config.yaml
dataset: "short read English sentences (LibriTTS-R)"
input: "log_mel"
win_length: 512
targets: ["voice"]
arch: "jasper"
loss: "cross_entropy"
one_sided: false
grad_clip: 5.0
steps: 15200
Rows from block 10 of a small sound classifier, named by matrix and row number. Rows with one number belong to one channel. Each number is 50 + 10 x the weight over its row's rms, rounded and kept within 0 to 99. All counts start at 0.
After each channel's rows are labels from the 100 clips, of 14848, where the channel reaches its highest value: "top examples" is what is common among them. Only what is clearly more common there than usual is listed. The data: short read English sentences (LibriTTS-R). In brackets: how many of the 100, against the usual share in percent.
# convs0: first width-9 conv (model.blocks.10.convs.0.weight, 192x192x9, each kernel summed), inputs 144-191
# convs1: second width-9 conv (model.blocks.10.convs.1.weight, 192x192x9, transposed, each kernel summed), outputs 144-191

convs0.136:61 48 61 60 53 59 64 61 51 45 53 64 53 58 55 61 40 35 67 39 46 48 63 41 59 30 30 56 63 45 40 63 36 34 50 46 59 41 59 43 60 47 62 48 55 43 58 49
convs1.136:52 40 51 63 60 30 61 50 43 50 48 37 41 30 54 46 50 55 40 68 62 65 51 47 44 41 63 47 60 34 56 54 51 53 39 46 60 46 39 52 42 51 39 52 49 39 55 56
top examples: voice: female (100 vs 53.8)

convs0.18:51 68 56 47 35 45 55 57 42 58 56 46 47 62 46 69 51 63 57 53 69 43 42 54 72 45 59 52 50 49 53 59 38 40 65 50 52 61 41 39 49 48 64 26 51 67 48 53
convs1.18:47 34 58 63 50 47 56 60 44 49 54 44 71 49 73 42 39 45 58 60 51 39 52 41 36 61 66 45 47 42 46 43 72 49 51 51 35 49 65 43 48 53 43 39 33 52 39 53
top examples: voice: male (84 vs 46.2)

convs0.105:39 58 53 61 37 52 63 56 48 57 39 60 48 40 44 50 32 54 46 59 45 51 51 52 52 31 42 56 66 47 53 69 71 53 51 44 66 38 47 49 34 61 46 30 37 72 61 75
convs1.105:55 51 44 51 46 49 59 55 59 34 48 55 36 50 71 36 56 60 54 45 51 52 46 51 50 63 51 42 62 47 53 53 61 52 60 33 29 51 38 35 81 52 53 53 64 34 57 39
top examples: voice: female (95 vs 53.8)

convs0.84:52 45 46 48 58 56 52 65 44 64 40 31 61 43 57 55 46 70 50 53 52 31 29 57 50 53 42 51 51 65 41 58 64 41 45 51 60 66 49 51 55 58 55 47 37 53 43 58
convs1.84:57 67 34 44 36 30 60 61 58 47 53 51 56 35 35 52 43 62 50 36 47 44 50 55 59 48 59 56 36 63 56 38 47 43 51 48 36 52 51 61 41 53 43 60 43 48 49 55
top examples: voice: female (83 vs 53.8)

convs0.166:34 50 49 65 45 65 55 75 57 43 63 39 39 49 69 53 39 48 44 57 59 49 65 64 43 66 59 50 52 39 40 34 68 43 59 36 50 53 48 62 38 59 44 37 50 44 57 37
convs1.166:67 44 37 38 55 46 73 35 65 45 49 35 78 40 68 42 47 52 56 54 34 56 45 47 42 45 28 62 51 57 52 38 56 35 42 59 44 47 53 52 38 59 51 65 54 52 43 59
top examples: voice: male (86 vs 46.2)

convs0.100:36 58 60 43 46 39 42 39 54 48 46 65 60 36 61 22 70 56 56 31 37 38 57 32 57 59 33 54 57 61 42 31 53 55 56 50 50 48 44 52 50 47 51 48 54 38 42 37
convs1.100:54 51 57 49 61 52 58 51 46 38 37 47 46 40 45 56 46 48 59 50 53 48 53 56 43 44 50 29 64 43 58 66 57 60 37 36 55 63 42 57 50 58 40 66 53 49 63 46
top examples: voice: male (97 vs 46.2)

convs0.113:39 60 46 49 50 47 39 60 55 54 47 63 59 45 49 36 73 49 58 39 58 44 57 52 26 63 59 43 55 53 54 29 39 48 42 50 65 37 69 61 45 68 50 31 83 50 50 44
convs1.113:40 40 60 58 56 53 51 50 63 56 50 34 39 50 62 53 47 61 61 51 47 68 51 55 42 49 38 61 42 25 55 64 59 53 60 56 36 35 59 43 48 51 53 50 33 54 54 52
top examples: voice: male (90 vs 46.2)

convs0.146:63 53 42 56 43 61 47 32 50 47 45 66 44 35 44 59 47 50 48 49 29 50 36 69 42 46 31 47 63 39 46 50 39 46 57 65 47 54 42 45 55 68 42 48 52 37 58 31
convs1.146:55 49 64 56 64 39 48 55 52 52 27 53 56 48 45 51 48 43 44 53 37 49 46 31 39 63 64 46 39 38 51 43 56 37 44 49 45 40 65 66 49 70 48 52 50 49 46 53
top examples: voice: female (94 vs 53.8)

convs0.26:50 65 48 61 56 48 32 51 49 61 45 52 50 55 54 64 43 54 48 46 59 26 54 59 40 33 43 35 46 53 47 47 61 26 56 52 65 58 40 66 68 44 57 36 59 44 45 47
convs1.26:53 64 49 62 47 56 43 36 32 47 45 57 56 53 42 63 38 35 41 47 55 33 41 39 56 63 46 64 30 57 38 46 46 35 53 45 31 40 51 57 41 44 45 52 45 54 50 46
top examples: voice: female (82 vs 53.8)

convs0.31:54 47 72 38 42 43 59 51 44 44 60 53 43 43 52 63 45 65 51 39 52 57 53 38 45 42 54 55 33 46 53 65 41 37 45 55 68 73 48 42 33 63 59 35 53 53 56 38
convs1.31:54 72 84 69 52 54 38 52 53 49 53 57 52 61 48 61 53 47 41 51 54 49 41 60 51 54 33 40 37 34 67 33 54 52 54 37 58 47 53 55 45 54 47 49 56 55 54 62
top examples: voice: female (100 vs 53.8)

convs0.111:56 55 53 46 55 45 69 49 34 29 41 45 60 29 29 66 47 45 54 59 42 64 63 25 56 35 44 48 49 51 41 40 44 52 50 35 45 21 50 36 46 45 51 69 26 37 52 43
convs1.111:55 56 58 47 61 32 59 50 46 45 48 38 49 40 45 50 62 56 48 56 61 51 52 55 40 58 44 56 54 45 51 47 30 41 51 46 49 55 78 62 45 45 45 52 49 68 52 51
top examples: voice: female (81 vs 53.8)